A small sound classifier, trained from scratch: activation gelu, width 192.
Rows from block 6, named by matrix and row number. Rows with one number belong to one neuron. Each number is 128 + 24 x the weight over its row's rms, rounded and kept within 0 to 255. All counts start at 0. After the name is the row's rms in percent of the matrix's.
# fc1: second MLP up (model.blocks.6.mlp.fc1.weight, 768x192), inputs 64-127
# fc2: second MLP down (model.blocks.6.mlp.fc2.weight, 192x768, transposed), outputs 64-127
fc1.365 106 [ 69 147 122  92  87  94 129 146 156  88 151 181 131 134 123 148 129 133 105 135 126 117 117 116 135 150 127 142 173 104 123 122  91 121 145 110 114 120 121 118 109 117 109 110 162 171 149 172 158  91 132  99  96 114 104 148 113  82 126 129 127 165 135 128]
fc2.365 118 [121 155 145 168 112 109 168 155  90 101  72 106  85 146 112 143 115 124 113 143 117 131 133 141 154  91 125 131 142 139 167 141 141 138 137 111 111 101 135 123 115 138  75 126 138  83 144 126 103 167 131 170 138 160 143 111 138 129 174 138 101 122 131 130]
fc1.366 094 [117 136 101 115  79  79 130 150 143 135 178 164 156 130 142 106 154 114 112 163 134 108 148 122 131 146 133 129 157 129  95 133 140 123 142 133 123 141 110 156 141 103 144 101 145 146 159 156 178 102 151 103 123 128 126 118 123 126 101 134 124 159 107 149]
fc2.366 084 [128 150 111 106 123 116 180 161 146 155  40 105 118 172 121 109 134 111 154 115 143 149 111 137 173 118 181 134 121 136 167 122 158 146 147 102 129 124 137 172 108 147 115 130 167 128 110 144 127 174 126 146 131 120 142 110 111 112 161 133 128 118  87 146]
fc1.367 094 [ 96 140 110 127  92  96 143 129 136 121  87 153 152 119 111 161 165 120 143 164 129 156 164 179 146 101 111 124 143 121 118 120 125 118 136 116  94 129 122 141  94 124 150  90 145 147 139 132 171  98 106 103 114 138 124  94 141 102 122 140 123 165 119 165]
fc2.367 063 [ 94 112  96 140 119 139 140 144 133 155 187 161  71 124 131 125 159 173 184 141 141 119 132 135 166 137 140 166 115 128 157 162 132 131 111  98 139 193 106 153  90 143 138  75 158 108 132 173 110 120 142 175 140 152 115 130 147 123 118  88  97  94 149 144]
fc1.368 110 [ 84 142 118 118 128  94 133 154 132 102 158 187 132 160 134 116 109 130 144 171 138 115 124 133 143 132 123 138 164  97 117 130 105 109 142 110 137 128  96 133 115 154  99 104 126 137 133 126 131 120  89 142 132 154 120 103 135  77 122 111 134 132 168 123]
fc2.368 112 [155 115 121 146 105 118 183 130 114 107 137 146 114 137 121 128 173 152 120 136 108 113 126 182 103  91 154 169 136 130 110 146  83 178 125 102 166 126 154 114  92 108 139 140 121 103 130 149 109 119 174 103 135 165 141 125 140 121 173 162  99 137 118 149]
fc1.369 100 [116 144  99 111 109 123 142 128 112  99 147 170 129 117 125 115 148 112 138 138 112  93 118 107 169 134 124 134 137 106  68 155  95 118 129 102 133 131 109 130 126 111 150 107 122 120 164 171 167 130  98 104 140 120 124 136  94  79 139 114 134 122 153 159]
fc2.369 089 [ 84 150 142 102 102  70 134 104 107 113 153 140 124 165 150 200 161 142 130 142 131  99 124 134 124 119 124 107 163 128 128 145 117 143 132 116 140 141 100 136  85 117 101 116 148 138 168 148 151  91 127 116 107 153  93 112 144 123 191 134 135 139 101 132]
fc1.370 108 [109 132 126 100  83 120 131 137 143 130 125 135 149 162 123 126 108 110 121 142 101 134 137 149 126 138 107 117 133  80  76 144 123  79 136 133 100 170 135 128 161 131 130 142  94 160 127 138 150 125  70 112 135 107 161 120  71  94 117 120 181 137 174 154]
fc2.370 125 [ 98 158 111 188 128  82 142 115 108 132 153 112 100 107 105 200 142 146 163 125 141 103 158 146 101 136 144 136 116 135 147 117 125 169 165 107 138  98 141  98 105 137  93 133 156 115 105 138 154 137 132 122 121 174  71 114 159  93 135 135 101 155 122 158]
fc1.371 086 [118 122 134 125  85  90 174 174 135 145 137 128 159 155 164 151  90 129 145 149 157 120 140 139 164 120 168 114 179 118 101 114 105 135 171 127 153 127 123 171 143 139  96 125 135 121 143 163 166 135 104  71 128 131 112  88 105 111 153 121 113 156 147 138]
fc2.371 077 [147 153 161 104 144 131 149 152 141 149 120  83 129 136 120 105 134 155 140 148 134 109 140 132  97 115 134 128 119 104 128 143 150  95 166 121 137 105  94 161 137 101 132 110 117 152 119  91 132 189 172 136  92  62 114 144 124 152 115 156 130 109 162 147]
fc1.372 084 [ 87 138 107 100  99  71 152 125 136 122 158 117 135 158 119 134 118 154 155 176 133 111 105 142 136 147 134  97 133 109 119 125 114 125 160 110 131 128 124 148 135 136 112 118  99 135 131 158 163 117 122  92  87 129 100  98 130  74 123 116 131 160 134 130]
fc2.372 064 [144 153 155 120 135 147 167 178 139 114 106  96 124 112 107 157 129 152 142 160 155 123 141 123 120 117 165 119 124 121 132 159 176 125 141 151 154 116 115 136 116 103 104  94 156 144 105 152 145 179 134 140  75  88 122 137 109 127 109 124 115  95 118 166]
fc1.373 116 [ 92 122 129 118 104 117 113 125 152 107 144 150 178 141 134 122  97 127 112 165 105 114 103 142 109 135 109 115 125 125  82 154 116  88 133 139 100 153 106 104 145 132 154 103  84 144 131 138 136 126 100  93 129 117 146 114  89 118 107 124 153 142 140 115]
fc2.373 134 [101 153 124 149 134  78 147 124 103 171 121 119 102 127 130 146 157 153 173 115 113 110 132 136 137  89 171 167 119 143 174 105 140 160 150  81 145 105 161 137  96 137 101 140 147  97 118 114 129 145 171 163 119 161 111 120 153 129 176 145  86 117 164 123]
fc1.374 101 [ 82 149 105 125 107  56 128 109 133 110 153 148 112 140 127 141 119 150 135 158 140 131 145 137 161 138 125 136 220 120 135 111 123 149 157 104 138  96 107 132 137 139 121  97 140 114 123 128 133  86 122 126 109 129 106 113 135  90 114 139  81 159 137 183]
fc2.374 094 [164 166 133 124 149 138 133 142  98 135  91 111 104 118 106 139 113 127  99  86 106 150 148 138 113 137 144 154  85 130 125 124 123  61 118 107 171 129 145 167 144 160 126 125 113 140 113 104 103 175 167 159 134 140 145 129 159 190 104 102 175 102 147 116]
fc1.375 093 [ 83 118 115  78  93 101 124 145 126 132 157 145 136 112 145 126 143 117 122 159 118 105  96 131 140 137 142 121 115 101  74 149  67 119 169 106 113 165 100 142 153 118 124 116  80 120 144 166 143  98 107  88 124 154 129  99  85 116 144 114 122 109 139 129]
fc2.375 071 [119 141 128 126 129 105 148 102 122 105 180  86 135 166 118 136 116 154 137 132 136  97 142 149 141 111 131 119 159 143 141 148 148 157  91 130  97 127 117 105 122 122 103 133 159  93 149 146 125 101 110 153  99 145 157 130 146  92 149 146 108 120 158 163]
fc1.376 090 [116 156 143 134  64 112 155 135 132 125 134 125 114 129 153 146 133 116 170 179 124 116 134 136 172  78 124 147 139 107  78 155 106 117 154 130 152 161 133 154 138 120 134 102 119 125 189 163 163 116  88  97 139 136 112 135 126  75 155 117 100 128 133 159]
fc2.376 058 [103 135 139 126  82 119 158 120 109 126 113 104 127 146 137 118 150 165 131 157 107 118 117 118 103 119 149 119 129 113 136 160 123 114 118  96 113 143 126 156  87 116 147 139 152 125 147 163 168 108 169 105 132 140 139 114 104 130 175  93  91 124 126 161]
fc1.377 096 [114 131 115  87  76 120 139 123 126  92 170 144 132  90 125 126 138  91 104 158 139 105 138 138 118 156 136 114 152  93 126 161  97 144 112 122  96 165  93 145 117 121 137 102  96  96 136 161 140  89  97 123 152 130 155 115 102 117 109 134 134 136 127 180]
fc2.377 087 [159 108 142 162 123  97 149  99 102 169 150 123 107 162 151 124 119 174 177 126 146 134 121 158 132 114  97 139 120 137 166 124 155 172 124 118 179 119 172 133 151 142 119 144 121 119 179 124 147 137 172 129 116 171 153 145 142 116 151 181 139 182 116 156]
fc1.378 106 [112 141  96 125  95 110  98  95  91  96 142 152 131 105 144 150 112 112 119 134 107 121 125 147 137 115 110 131 142 133  82 153 107 117 108 107 141 163 100 145 165 136 134 133 124 118 129 135 137 101 147 116 122 142 141 117 109 113 156 126 166 140 135 109]
fc2.378 126 [120 121 152 146 133 135 106 133  79 132 142 129 112 114 108 153 145 164 153 137  99 108 109 118 148 105 159 156 126 150 189 109 126 139 148  83 138 132 150  90  90 142 117 166 172  95 164 139  46 139 184 169 101 169 119 137 144 141 202 154 114 111 137 122]
fc1.379 098 [ 96 130 136 112  90 130 129 132 116  94 159 152 141 147 145 137 138 122 125 180  75 120 107  98 143 136 116  99 143 111  96 162  86 117 140 117 106 117 120 134  96  97 141 103 139 146 120 135 120 114 111  87 154 118 117 104 105  94 142 121 147 121 163 121]
fc2.379 104 [137 138 141 157  82 108 122 129 118 146 151 154 124 136 137 213 111 170 136 160 133 102 122 135 146  89 123 113 145 155 122 160 135 139 115 119 144 122 151 120 113 118  98 150 158 109 159 145 144  99 156 139  84 161  90 130 117 150 178 159 104 119  95 131]
fc1.380 103 [ 92 133 114 107  60 106 140 132 148 109 148 157 129 128 143 133 117  87 106 178 120 127 112 117 147 167 124 114 156  82  78 147  96 140 142  98 149 149 111 155 145 153 129 140 121 133  99 130 143  91  84  83 142 151 174 112  84  86 115 120 146 145 148 124]
fc2.380 078 [109 124 167 131 111 102 156 101 136 144 126 105 123 141 117 146 128 149 169 142 164 153 145 166 100 102  95 114 147 137 151 125 157 145 120 136 108 129 128 118 141 105  97 105 108 126 150 149 122 131 157 148 123 154 158 136 175  83 162 117 107 140 146 151]
fc1.381 085 [102 106 101 135  98 118 149 142 120 113 118 155 117 125 129 154 130 122 135 194 153 131 153 133 136 141 121 112 138 107  86 146 146 108 145 148 125 170 123 134 149 115 137 117 119 118 170 177 155 114  51 106  69 138 112 128 125  83 142 138 143 126 143 135]
fc2.381 071 [119 141 119 159 123 126 169 123 105  91 157  77 122 138 139 119 126 135 135 165 135  74 125 115 137  99 115 146 149 110 145 139  80 138 134  78 166 136 105 171  92  96 127 151 116 135 114 151 132 100 131 119 137 152 126 165 100 108 152 133 123 152 119 141]
fc1.382 084 [125 133 104 144  88 105 129 133 116  69 155 154 116 122 115 154 139 134 115 176 140  85 106 110 139 121 125 109 130 104 101 186 118 148 181  85 113 154  94 134 139 124 151 122 127 142 157 162 158 112 105  81 122 128 161 135 117  57 142 174 100 135 145 129]
fc2.382 065 [126 131 180 111 124 127 144 139 143 123 137  98 122 102 126 159 117 163 118 178 129 105 130 143 127 145 132 121 100 136 152 115 123 140 135 121 126 116 110 139 121  86 117 143 167 152 147 170 138 133 206 140 110 133 113 103 108 120 149 155 101 144 115 168]
fc1.383 139 [123 127 118 108 126 102 102 108 121 141 137 133 110 153 125 145 115 130 115 116 118 105 107 149 145 123 126 148 147 117  79 160  81  94 124 102 125 159 119 159 185 139 138 111  94 144 120 152 123 104 108  77 140 141 183 116 125  91 100  93 172 132 154 120]
fc2.383 165 [ 96 116 131 154  78 128 115 127  90 110 165 165 118 134 129 132 149 126 118 155 121 109  98 142 101 101 128 130 143 122 145 131 130 155 139 119 116 113 141  69  72 108 129 130 118 101 144 133  79 131 147 125 132 142 106 123 146 114 192 169 127 152 123 119]
fc1.384 104 [110 114 144 100  74 139 128 137 128 101 142 109 136 112 102 176 153 120 126 161 129  86 117 168 123 126 131 131 116 104 111 129 138 135 140 105 109 151  60  94 125 119 118 113  95 108 118 142 153 139 109 145 101 130 123 125 101 102 119 151 169 138 123 117]
fc2.384 096 [130 107 127 134 150 134 128 148 152 139 150 121 170 151 114 146  88 100 150 118 111 152  93 117 111 125  83 126 105  85  75 140 172  84 120 113 117 167  91 159 157 138  72 125 150 141 128  82  99 120 108 136 114 102  80 117 139 138 134 134 171 114  93 140]
fc1.385 107 [ 57 170  99 125 101  56 137 152 124 115 149 160 119 147 104 142 123 159 109 159 147 148 160 140 162 125 120 128 165  94 113 124 114 118 173 133 124 136 128 125 134 143  98  99 139 119 120 141 172  96  85  96 108 142 114 109 122  94 123 130  81 174 153 156]
fc2.385 101 [146 141 167 107 139 136 164 104 131 121  88 113 109 118 117  97  92 135 107 116  98 102  96 148 101 144 146 149 104 109 105 158  94 148 143  92 151 167 101 105 133 116  97 133  68  81 105  99 107 177 131 146 137 137 141 125 132 153 144 163 176 148 117 104]
fc1.386 082 [102 147 137 120 101 108 130 132 135  99 152 164 148 128 121 140 141 120 127 164  92 110 127 120 116 140 105 123 156  99  87 127  93 111 132 148 131 144 115 133 152 129 126 103 104 104 116 120 139 114  62 119 120 127 138 142  96 103 118  99 158 118 169 120]
fc2.386 073 [112 100 146 159 101 103 132 133 108 166 126 121 120 137 158 150 133 150 164 143 153 176 139 138 146 106 119 106 127 142 135 139 158 118 156 144 131 149 163 142 130 130 115 148 117 131 169 164 138 118 169 122  84 159 138 166 117 131 161 128 128 112 115 147]
fc1.387 089 [108 138 132 127 105 114 123 134 107 126 108 104 111 130 152 159 161 107 137 146 120 113 113 136 125 142 143 160 171 115 112 112 123 161 140  98 127 167 116 156 123 129 128 129 117 133 124 184 218 123 104  79 108 163 132 128  91  73 126 144 147 150 146 144]
fc2.387 076 [125 161 176 144 116 116 184 146 146 103  99  81 121 109 133 149 114 166 167 141 143 129 118 131 149  96 132 104 116 112 144  95 127 133 128 138 151 101 114 157 143 104  70 140 122 128 157 139 127 113 130 151 112 145 138 135 143  73 165 146  87 148 140 152]
fc1.388 115 [112 123 156 112 100 155 110 157 116 102 118 128 168 131 108 121 127 105 118 140 126  81 106 140 148 132 150 105 140 113  83 146 123 104 105 146 100 158  68 125  91 119 112 131 122 109 164 154 162 116  71 145 167 131 173 121  92 115 110 121 130 127 136 133]
fc2.388 165 [139 113 104 160 121 139  94 122 127 159 150 144 132 112 116 194 124 124 160 123 142 144 110 131 124 100 131 138 118 112 127 101 159 128 140 131 157  94 149 146 184 148 129 112 165 118 148 124 130 120 135 139  85 104  86 127 156 134 130 155 138 135 127 113]
fc1.389 124 [115 136  94 107  71 125  99 115 143 106  69  90 171 106 121 116 146 108 114 143 139 111 152 129 133 112 146 128 117 158  99 190 120 144 153 158 111 133  87 155 145 133 136 122 108 119 132 155 131 154  82  81 139 120 120 110  85 110  91 119 162 147 101 124]
fc2.389 155 [146 131 159 130 139 151  91 121 151 146 118 152 144 135 135 133  91 112 103 122 118 151 144 133  91 142  93 141  56 132 101 126 134  87  86 171 136 102 150  92 132  97 174 151 104 142 148 114 161 130 144 110 106 104  88 141 156 136 126 138 149 135 105 173]
fc1.390 083 [ 93 135 126 128 101 112 134 137 108 106 139 129 125 122 153 150 144 108 130 197 133 142 137 116 154 112 132 129 165  97  91 109 111 143 160 118 144 142  85 141 155 123 142 135 141 128 133 132 159 132  97 111 104 126 123 102  96  68 116 147 114 144 130 153]
fc2.390 061 [135 184 123 130 102 114 164 156  90 122  99 116 125  97  97 155 151 119 135 174 142 125 153 123 122 143 132  92 121 141 170 151 139 111 160 147 119  98  89 170 105 112 110 130 143 109 134 173 145 137 126 186 102 125 137 135 121 134 167 126  78 139 139 170]
fc1.391 098 [107 155 140 121 117  88 127 158  92 127 115 184 138 136 123 145 137 164 146 177 121 118 154 170 129  85 106 129 159 125  94 156 119 127 116 109 150 133 111 147 111 119 150 110 124 117 103 140 113 112 103  96  86 145 141 101 124 102 113  83 118 131 151 144]
fc2.391 092 [140 139 126 142 117  88 164 161  96 147 114 117  63 125 126 131 128 148 183 104 117 101 124 119 165 107 131 189 148 120 110 161  68 136 141  85 121 134 112 128 118 159 138 108 120 142 106 133 130 119 187 140 169 147 138 113 138  99 157 129 167 122 113  79]
fc1.392 087 [110 144 102  95 106 108 166 156 142  96 164 169 122 118 127 176 142 135 126 178 116 100 131 127 149 147 118 106 143 106  72 155 127 113 162 130 107 150 132 114 116 104  99 145 145 148 160 155 200 103 109  83 124 132 102 162  76  78 128 116 136 132 120 127]
fc2.392 068 [107 167 154 160  91 110 155 120 114 100 138  68 147 144 146 105 161 147 159 163 157 117 135 131 140 120 103 106 129 147 152 114 113 125 122 116 121 126 110 138  93 121 127 149 128 120 123 125 107 142 107 153 126 169 126 109 126 142 176 107 103 161 140 148]
fc1.393 083 [ 82 172 117 134  72  85 153 131 126 123  90 137 100 132 139 162 146 146 162 160 103  94 117 119 173 149 144 108 170 142 104 114 110 126 176 104 116 114 126 190 108 114 133  94 153 136 130 151 137 111  90 133 139 133 158 121 123 102 139 121 135 136 158 127]
fc2.393 068 [182 154 129 159 118 123 168 122 104  56 149 131 103 101 116 155 122 150 142 172  92 107 112 109 107 132 114 110 136 139 189  99 139 155 115 102 111 140 111 144 104 115  97 143 154 109 155 177 134 120 127 137 105 143  74 122 128 151 146 150  89 131  68 158]
fc1.394 093 [ 73 142  99 116  94 139 170 152 138 126 135 151 138 119 127 123 138  98 130 200 106 125 147 140 156 135 162 139 144 121 108 111 121 119 141 102 153 139 131 188 133 131 121 107 130 143 152 144 206  99  85 124 101 149 122 120 126 101 125 135 111 115 120 143]
fc2.394 072 [102 162 159 167 127  82 153 147 122 149  93 113 114  96 126 101 161 133 139 178 133 112 141 158 121 109 149 138 152 135 159 150 155 149 175 121 135 106 138 152  95 120 128  97 125 123 149 131 145 122  89 133 137 134 118 127 120 117 164 138  67 141 113 163]
fc1.395 100 [116 122 112 125  82 102 131 131 119  70 149 146 151 163 121 127 125 165  96 161 139 128 133 139 149 110 117 118 168 136 123 169 140 153 141 128  94 139  64 114 118 131 134 125 132  99 146 141 111 108 133 114 100 121 139 124 142 113 153 106 124 124 115 127]
fc2.395 096 [145 129 119 123 151 151 129 142 111 147 187 138 129 111 128 129  71 138 114 113 110 120 114 113 127 128 109 144 102 132 128 101 133 130 112  98 143 134 141 159 108 141 152 149 177 171 135  89 103 107 179 126 112 107 107 117 136 192 157 159 136  93 140  74]
fc1.396 102 [122 154 141 110  53 134 101 127 109 108 148 128 111 138  93 132 164 157 150 126 141  93 143 127 153 140 125 110 165 128 134 116  74 148 129 128 104 173  70 108  97 108 120 102 138  99 125 156 131 107 124 120 126 138 128 141 124  80 138 144 108 141 109 127]
fc2.396 102 [125 129 119 138 160 143 127 114 143 166 167 148 133 153 122 133 110 137 124 118  97 112  98 147 107  99  85 151 116 112 136 156 169 120  84  96 158  99 129 164 165 135 149 155 134 146 124  99 150 118 156 128  79 110 120 116 157 160 124 154 141 127 131 114]
fc1.397 098 [ 95 137 119 115  77 125 146 147 139 116 151 128 124 141 113 147 145 120 144 179 114 111 129 108 140 126 118 114 155 110  79 152 129 108 140 117 108 144 142 160 132 127 123 100 132 128 168 151 173 115 114 107 146 150 131 123 126  88 153 117 128 125 136 158]
fc2.397 072 [ 86 171 142 139  89 112 161 139 106 123 126 118 104 144 145 165 167 148 119 173 135 149 137 143 116 107 149 101 124 115 111 152 119 117 144 116 146 123 112 133  96 110 117 113 104 121 158 166 135 100  93 146  97 132 151 139 119  90 162 130 118 141 122 159]
fc1.398 098 [ 78 103 131 145 115  96 144  97 104 140 146 111 118 140 162 129  89 150 118 156 166 112 104 145 120 106 136 110 168  62 132 105 111 155 169 133 154 132 118 149 150 122 117 118 147 131 134 120 137 131  98 117  94 151 125 112 144  68 149 134 146 153 157 112]
fc2.398 100 [142  93 124 143 132 175  95 113 150 137 151 144 138 118 159 141  97 125 117 131 167 154 151 102  88 146 140 116 115 115 115 100 137 152 114 179 108  86 118 130 124 101 139 147 129 154 111  76 135 126 125 102 103  91 143 145 106 147 105 146 152 125  81  91]
fc1.399 092 [ 95 147 112 143  95  99 135 125 115 126 134 174 108 121 115 163 140 128 158 164 129 124 133 153 134 114 115 146 148 102  94 158 108 151 165 105 135 123 107 156 123 129 149 108 128 129 154 163 132 124 112  60 135 159 144 123  89  86 122 112 147 147 148 138]
fc2.399 067 [122 194 135 115 136 122 156 108 162 135 107  99 118 133 122 128 131 192 131 112 144 135 121 159 123  90 170 143 126 155 125  92 164 114 115 110 145 103 118 120 123 110 110 106 146 172 108 149 168 132 155 152 107 126 146 174 128 157 146 156 126 102 147 155]
fc1.400 133 [ 69 170 104 111  73 114 128 124 157  90 160 154 127 115  98 131 149 146 120 151 117  98 132 107 131 125 103 144 133 113 104 104 109 157 168 135 131 144 109 115  96 106 143 133 139 131 146 168 198 108 122  98  86 138  91 126 125 106 134 150 135 183 135 128]
fc2.400 185 [113 137 143 166 139 117 162 136  92 120  86 111  96 144 158 121 132 123 164 122 106 153 126 169 125 107 128 135 139 127 164 149 111 119 119 125 140 124 160 120 143 141  96 149 117  90 141 121 105 164 144 158 143 165 158  88 145 127 170 145 104 132 149 145]
fc1.401 107 [104 135  92 118  87  96 100 129 114  99 103 163 127 145 161 139 141 129 108 166 138 120 101 143 150 137 110 102 121 150  78 175 144 113 134 102 118 171 122 131 135 135 150 113  83  98 141 156 142 130 121  95 126 147 136  82 120 120 162 142 166 142 120 128]
fc2.401 129 [ 98 129 117 120 132 117 126 151  73 134 125 146 112 134 132 173 134 153 160 120  84  96 105 120 156  78 168 137 131 158 171 135 133 135 143  93 152 151 143 118 119 138 115 121 187 125 160 127 100 136 143 170 128 139 120 155 135 135 210 126  74  80 143 107]
fc1.402 088 [ 89 128 138 100  93 105 133 127 134 121 153 128 150 147 123 126 117 140 142 163 155 114 116 161 149 124 115 124 181  84 101 122 158 133 126 119 119 154  73 159 118 133  86  95 156 145 154 147 177 128  98 121  99 126  89  78 141 119 153 119 144 135 134 152]
fc2.402 066 [101 121  91 123 126 121 165 176 145 134 112 116 107 118 141  66 143 155 131 136 120 104 112 121 118 133 117 121 156 139 122 160 111 104 133 117 140 139  87 119  94 132 119 133 112 129  81 103 143  72 121  81 158 144 109 171 104 104 126 157 117 174 128 108]
fc1.403 085 [112 140 125 138  98  99 163 141  99 108 145 127 130 127 147 180 148 164 145 166 107 143 139 175 131 123 133 118 141 102  87 146 133 124 136 130 120 140 122 131 135 139 100  72  96 141 116 213 184 110  85 108 130 146 138 134 110  71 140 125 118 130 143 124]
fc2.403 066 [127 153 161 107 105 128 183 152 137 112 129 106 103 163 160 146 117 145 127 144 128 120 159 130 178 101 127 100 137 142 128 120 116 145 126  99 144 101 107 152 127 108 117 136 115 112 154 141 146 145 112 135 102 148 165 153 104 108 185 125  84 106  97 138]
fc1.404 129 [ 96 139 126  86 110 128 120 116 130  72 171 109 173  95 133 108 108 114  91 170 148  89 131 117 124 155 147 111 168 129 122 144  94 126 170 131 110 111  45 138 144 113 151 125 105 137 124 136 135 104 150 137 128 103 128  93  96 131 111 128 157 143 134 115]
fc2.404 172 [159 124 122 157 108 141 118 110 129 146  70 178 133 151 164 117 131 105 123 120 105 185 112 143 125 130  78 123  73 132 107 139 121 112 104 151 132 120 192 124 150 136 144 162  99  94 151 116 136 150 110 100 144 122  95 134 120 115 146 122 133 159 112 153]
fc1.405 122 [115 116 126 110  42 115 121 110 134  85 100  70 127 149 121 139 127 136  95 136 173  89 101 126 156  97 160  88 117 135 110 165 147 140 161 118 139 128  75 122 183 144 125 143 140 118 158 149 136 165 122 116 116 115 136 127  93 110 129 142 169 114 107  87]
fc2.405 144 [137 117 103 117 134 147 109 127 130 142 121 113 140 154 143 124  81 122 143 103 111 171 107 120 141 121  96 115  91 108 123 100 180 113 142 133 148 125 149 130 143 176 103 142 146 140  87  91 152 138 113 130 121 120  76 134 124 175 107 121 145 123 120  60]
fc1.406 090 [ 87 144  94 131 100  77 130 117 140  95 163 139 115 122  98 115 137 133 168 147 133 122 144 132 157 134 108 136 138 135 113 130 118 167 147 108 103 162 106  78  85 113 103  95 153  93 111 146 137 139 102 120 102 139 161 127 114  94 139 165 121 152 103 136]
fc2.406 069 [114 135 143 127 157  96 148 109 125 132 168 153  96 106 114  72 139 127 100 128 115 129 131 103 138 152 133 136 128 149 178 116  88 171 151 101 144 147 126  97 137 116 153 129 137 126  97 142  78 110 113 116 126 122 166 141 156 167 111  96 109 109 120 100]
fc1.407 087 [ 85 131 123 127  74  98 142 128 116 116 135 137 143 153 162 149 103 136 123 192 126 139 116 146 131 134 152 102 178  89  92 128 119 149 171 117 166 169  93 141 135 115 142 121 159 133 178 142 191 102 103 123 110 129 115 103 113  89 136 140 134 125 123 166]
fc2.407 071 [119 145 138 107 131 101 180 116 146 105 153  96 115  97 128 125 151 131 163 138 163  97 134 123 140 116 142 131 115 127 149 112 156 136 136 138 141 133 143 139  74 143 114  78 155 144 121 180 166 138 147 144 116 105 133 122 111 131 143 126 121 148 149 107]
fc1.408 085 [ 94 137 140 130  98  98 170 150 133 117 141 153 145 132 123 175 146 122 150 170  96 116 119 115 165 136 141 125 143 109  69 137 147 115 145 131 117 142 107 133 132 135 136  76 110 118 161 172 154 128  92 100 108 139  90 115 119  87 103 113 107 139 141 180]
fc2.408 067 [133 171 170 119 122 109 135 140 115 125 130 100 147 100 124 140 152 147 135 137 109 150 122 137 125 117 146 111 153 123 157 170  92 132 132 102 123 118 111 118 126 117 103 103 145 112 123 142 121 119 109 137 103 143 152 121 107 140 140 143 131  96 123  90]
fc1.409 107 [ 80 100 109 112  77 103 152 127 101 105 138 140  93 123 163 127 107 152 125 162 152  88 104 114 148 143 103 113 174  82  62 118 127 159 167 102 152 144 112 108 173 164  90 122 114 110 126 140 177 115 108  90 110 151 132 115 102  85 113 147 156 164 119 115]
fc2.409 116 [131 160 156 140 125 122 183 137 137 120  97 116 122 123 150 143 151 119 127 155 102 156 118 110  62 130 183 111 107 146 134 112 103 157 150 155 144  77 160 130 111 110 112 137 117 101 150 108 163 149 103 127 132  90  90 148 104 141 135 135 107 126 142 155]
fc1.410 098 [ 76 175 135 133  78  88 158 116 158 117 130 134 128 117 105 131 153 127  99 152 119 103 149 156 136  99 123 101 118  96  40 108 127 112 138 125 118 139 122 117 119  85 136 132 140 153 122 144 234 148 125  76 109 105  96 106 151 153 131 132 134 169 112 143]
fc2.410 082 [148 112 116 138 126 153 170 123 125 136 126  95  67 136 161 109 149 116 161 101 163 175 104 130  95 114 136 136 133 144 173 115 117 123 150 133 166  82 164 119 165 142  96 120 109 129 119 128 103 155 176 135 154 138 147  82 162 116 129 160 138 133 130 120]
fc1.411 081 [ 87 139 137 134  85  88 136  98 144  89 126 151 133 107 120 170 134 123 128 166 113 125 117 141 168 109 110 118 143 120  85 141 120 147 124 121 140 155 107 111 129 124 132 143 138 113 148 161 167  92 121  91 128 110 117 132 134  80 136 141 130 134 118 163]
fc2.411 067 [115 160 122 124  94 108 171 126 124  95 115 151 119 111 136 130 127 147 141 150 104 137 111 132 148 139 123 118 127 112 149 138 146 110 143 126 117 132 107 105  70 111  88 109 132 117 149 161 152 115 120 166  90 157 117 183 114  66 172 114  95 131 118 153]
fc1.412 109 [ 86 171 104 115  99  86 132 120 124 138 151 171 123 126 133 140 108 139 137 133 145 164 129 132 158  96  99 143 220 122 116 112 165 137 167 112 116 137  91 100 183 162  94 127 172 149 152 161 137  94  92  97 106 136 160 105 138 119 141 122  96 121 164 134]
fc2.412 114 [111 132 133 140 146 121 170 132 132 141 132 145 114 161 120 144 134 142 138 117  69 118 148  89 109 139 125 161 110 139 150 148 107  90 124  90 153 107 165 108  94 138 174 158 114 174 105 117  87 117 187 104 123 173 121 125 143 194 150 110 125 118 160 133]
fc1.413 086 [ 84 122 130 118  86 132 137 125 132 110 124 152 129 128 138 158 164 108 161 158 145 141 124 146 151 116 123 120 158 113  76 142 123 127 155 128 124 135  90 114 146 111 104  88 118 136 166 168 152 109  90 106 133 111 113 136  82  97 140 114 135 146 145 157]
fc2.413 054 [104 169 154 114 121  80 154 137 128 134 109 120 142 129 120 125 157 145 125 157 125 101 112 110 147 142  92 109 154 124 145 129 105 134 124 150 135 107 103  96 106  86 111 135 120 136 154 151 161 137 150 114  73 167 127 129 140 121 138 121 104 115 109 121]
fc1.414 088 [ 93 151 130  98  46 117 137 122 102 120 129 156 131 134 130 111 144 142 147 162 106 118 137 118 157 133 144 130 143  87  59 167 107 108 140 111 115 148  95 126 142 108 144 124  81  96 129 160 145 123 100 114 120 164 107 100 105  69 148 127 151 159 147 102]
fc2.414 065 [125 165 152 128 139 113 137 120 146 110 139  94 139 101 145 160 144 172 107 141 131 102 148 160  79 128 114  91 138 122 133 126  83 142 108 138 123 112 107 142  95 132 125 112 134 120 143 170 151 127 140 116  74 125 122 132 107 104 145 121 104 111 131 144]
fc1.415 098 [124 117 122 144  57 122 153 136 124 128 129 160 135 106 130 165 164 108 145 184 122 118 116 155 168 135 117 100 144 109  82 122 141 118 144 100 133 121 145 114 118 121 133 134 123 146 148 176 149 107  93  95  93 140 145 144 135  63 125 103 144 147 130 174]
fc2.415 101 [148 141 126 120  99 125 188 128 105 122  95 134 120 131 134 135 147 161 122 143  91 102 115 115 123 135 138 121 139 143 117 170 102 132 118  96 137 128 111 138  74 109 131 145 151 149 154 156 151 107 159 110  85 150  98 126 135 130 177 136  99 110 114 120]
fc1.416 116 [129 169 121 118  73 102 155 137 159 102 137 113 109 106 105 122 148 124 133 143 132 105 130 120 144 117 140 103 157 106  96  95 135 134 141  84 140 129 143 122  91  78 139 143 148 110 190 154 168 147 113 152 137 126 141 131 132 142 134 154 118 193 105 137]
fc2.416 144 [151 106 113 146 170 138 118 146 122 147 143 128 125 145 156 117 139 111 125  94 137 143 142  84 128 126 144 120 124 148 175  80 172 144 131 159 136 110 131 163  99 118 148 144 177 167 155 131  87 121 165 168 113 129 100 130 117 164 150 114 111 119 102 146]
fc1.417 107 [ 99 175 126 103  88 112 129 137  88  96 113 134 121  92 149 128 128 140 115 127  92 108 113 112 165  95 117 147 125 119 126 133 111 164 108  93 162 140 121 138  94 132 148  99 139 100 140 179 109 103 124 161 105 124 142 140 133 136 155 132 132 128 114 122]
fc2.417 129 [183 109 112 111 136 170  94 137 133 146 156 108 111 138 102 158 106 108  98  87 133 135 123 119 120 127 143 125  98 108 138  80 143 101 122  97 157 104 150 124 129 128 139 172 174 148 157  98 107 139 169 115  98 107 104 160 130 145 139 143 162 123 133  84]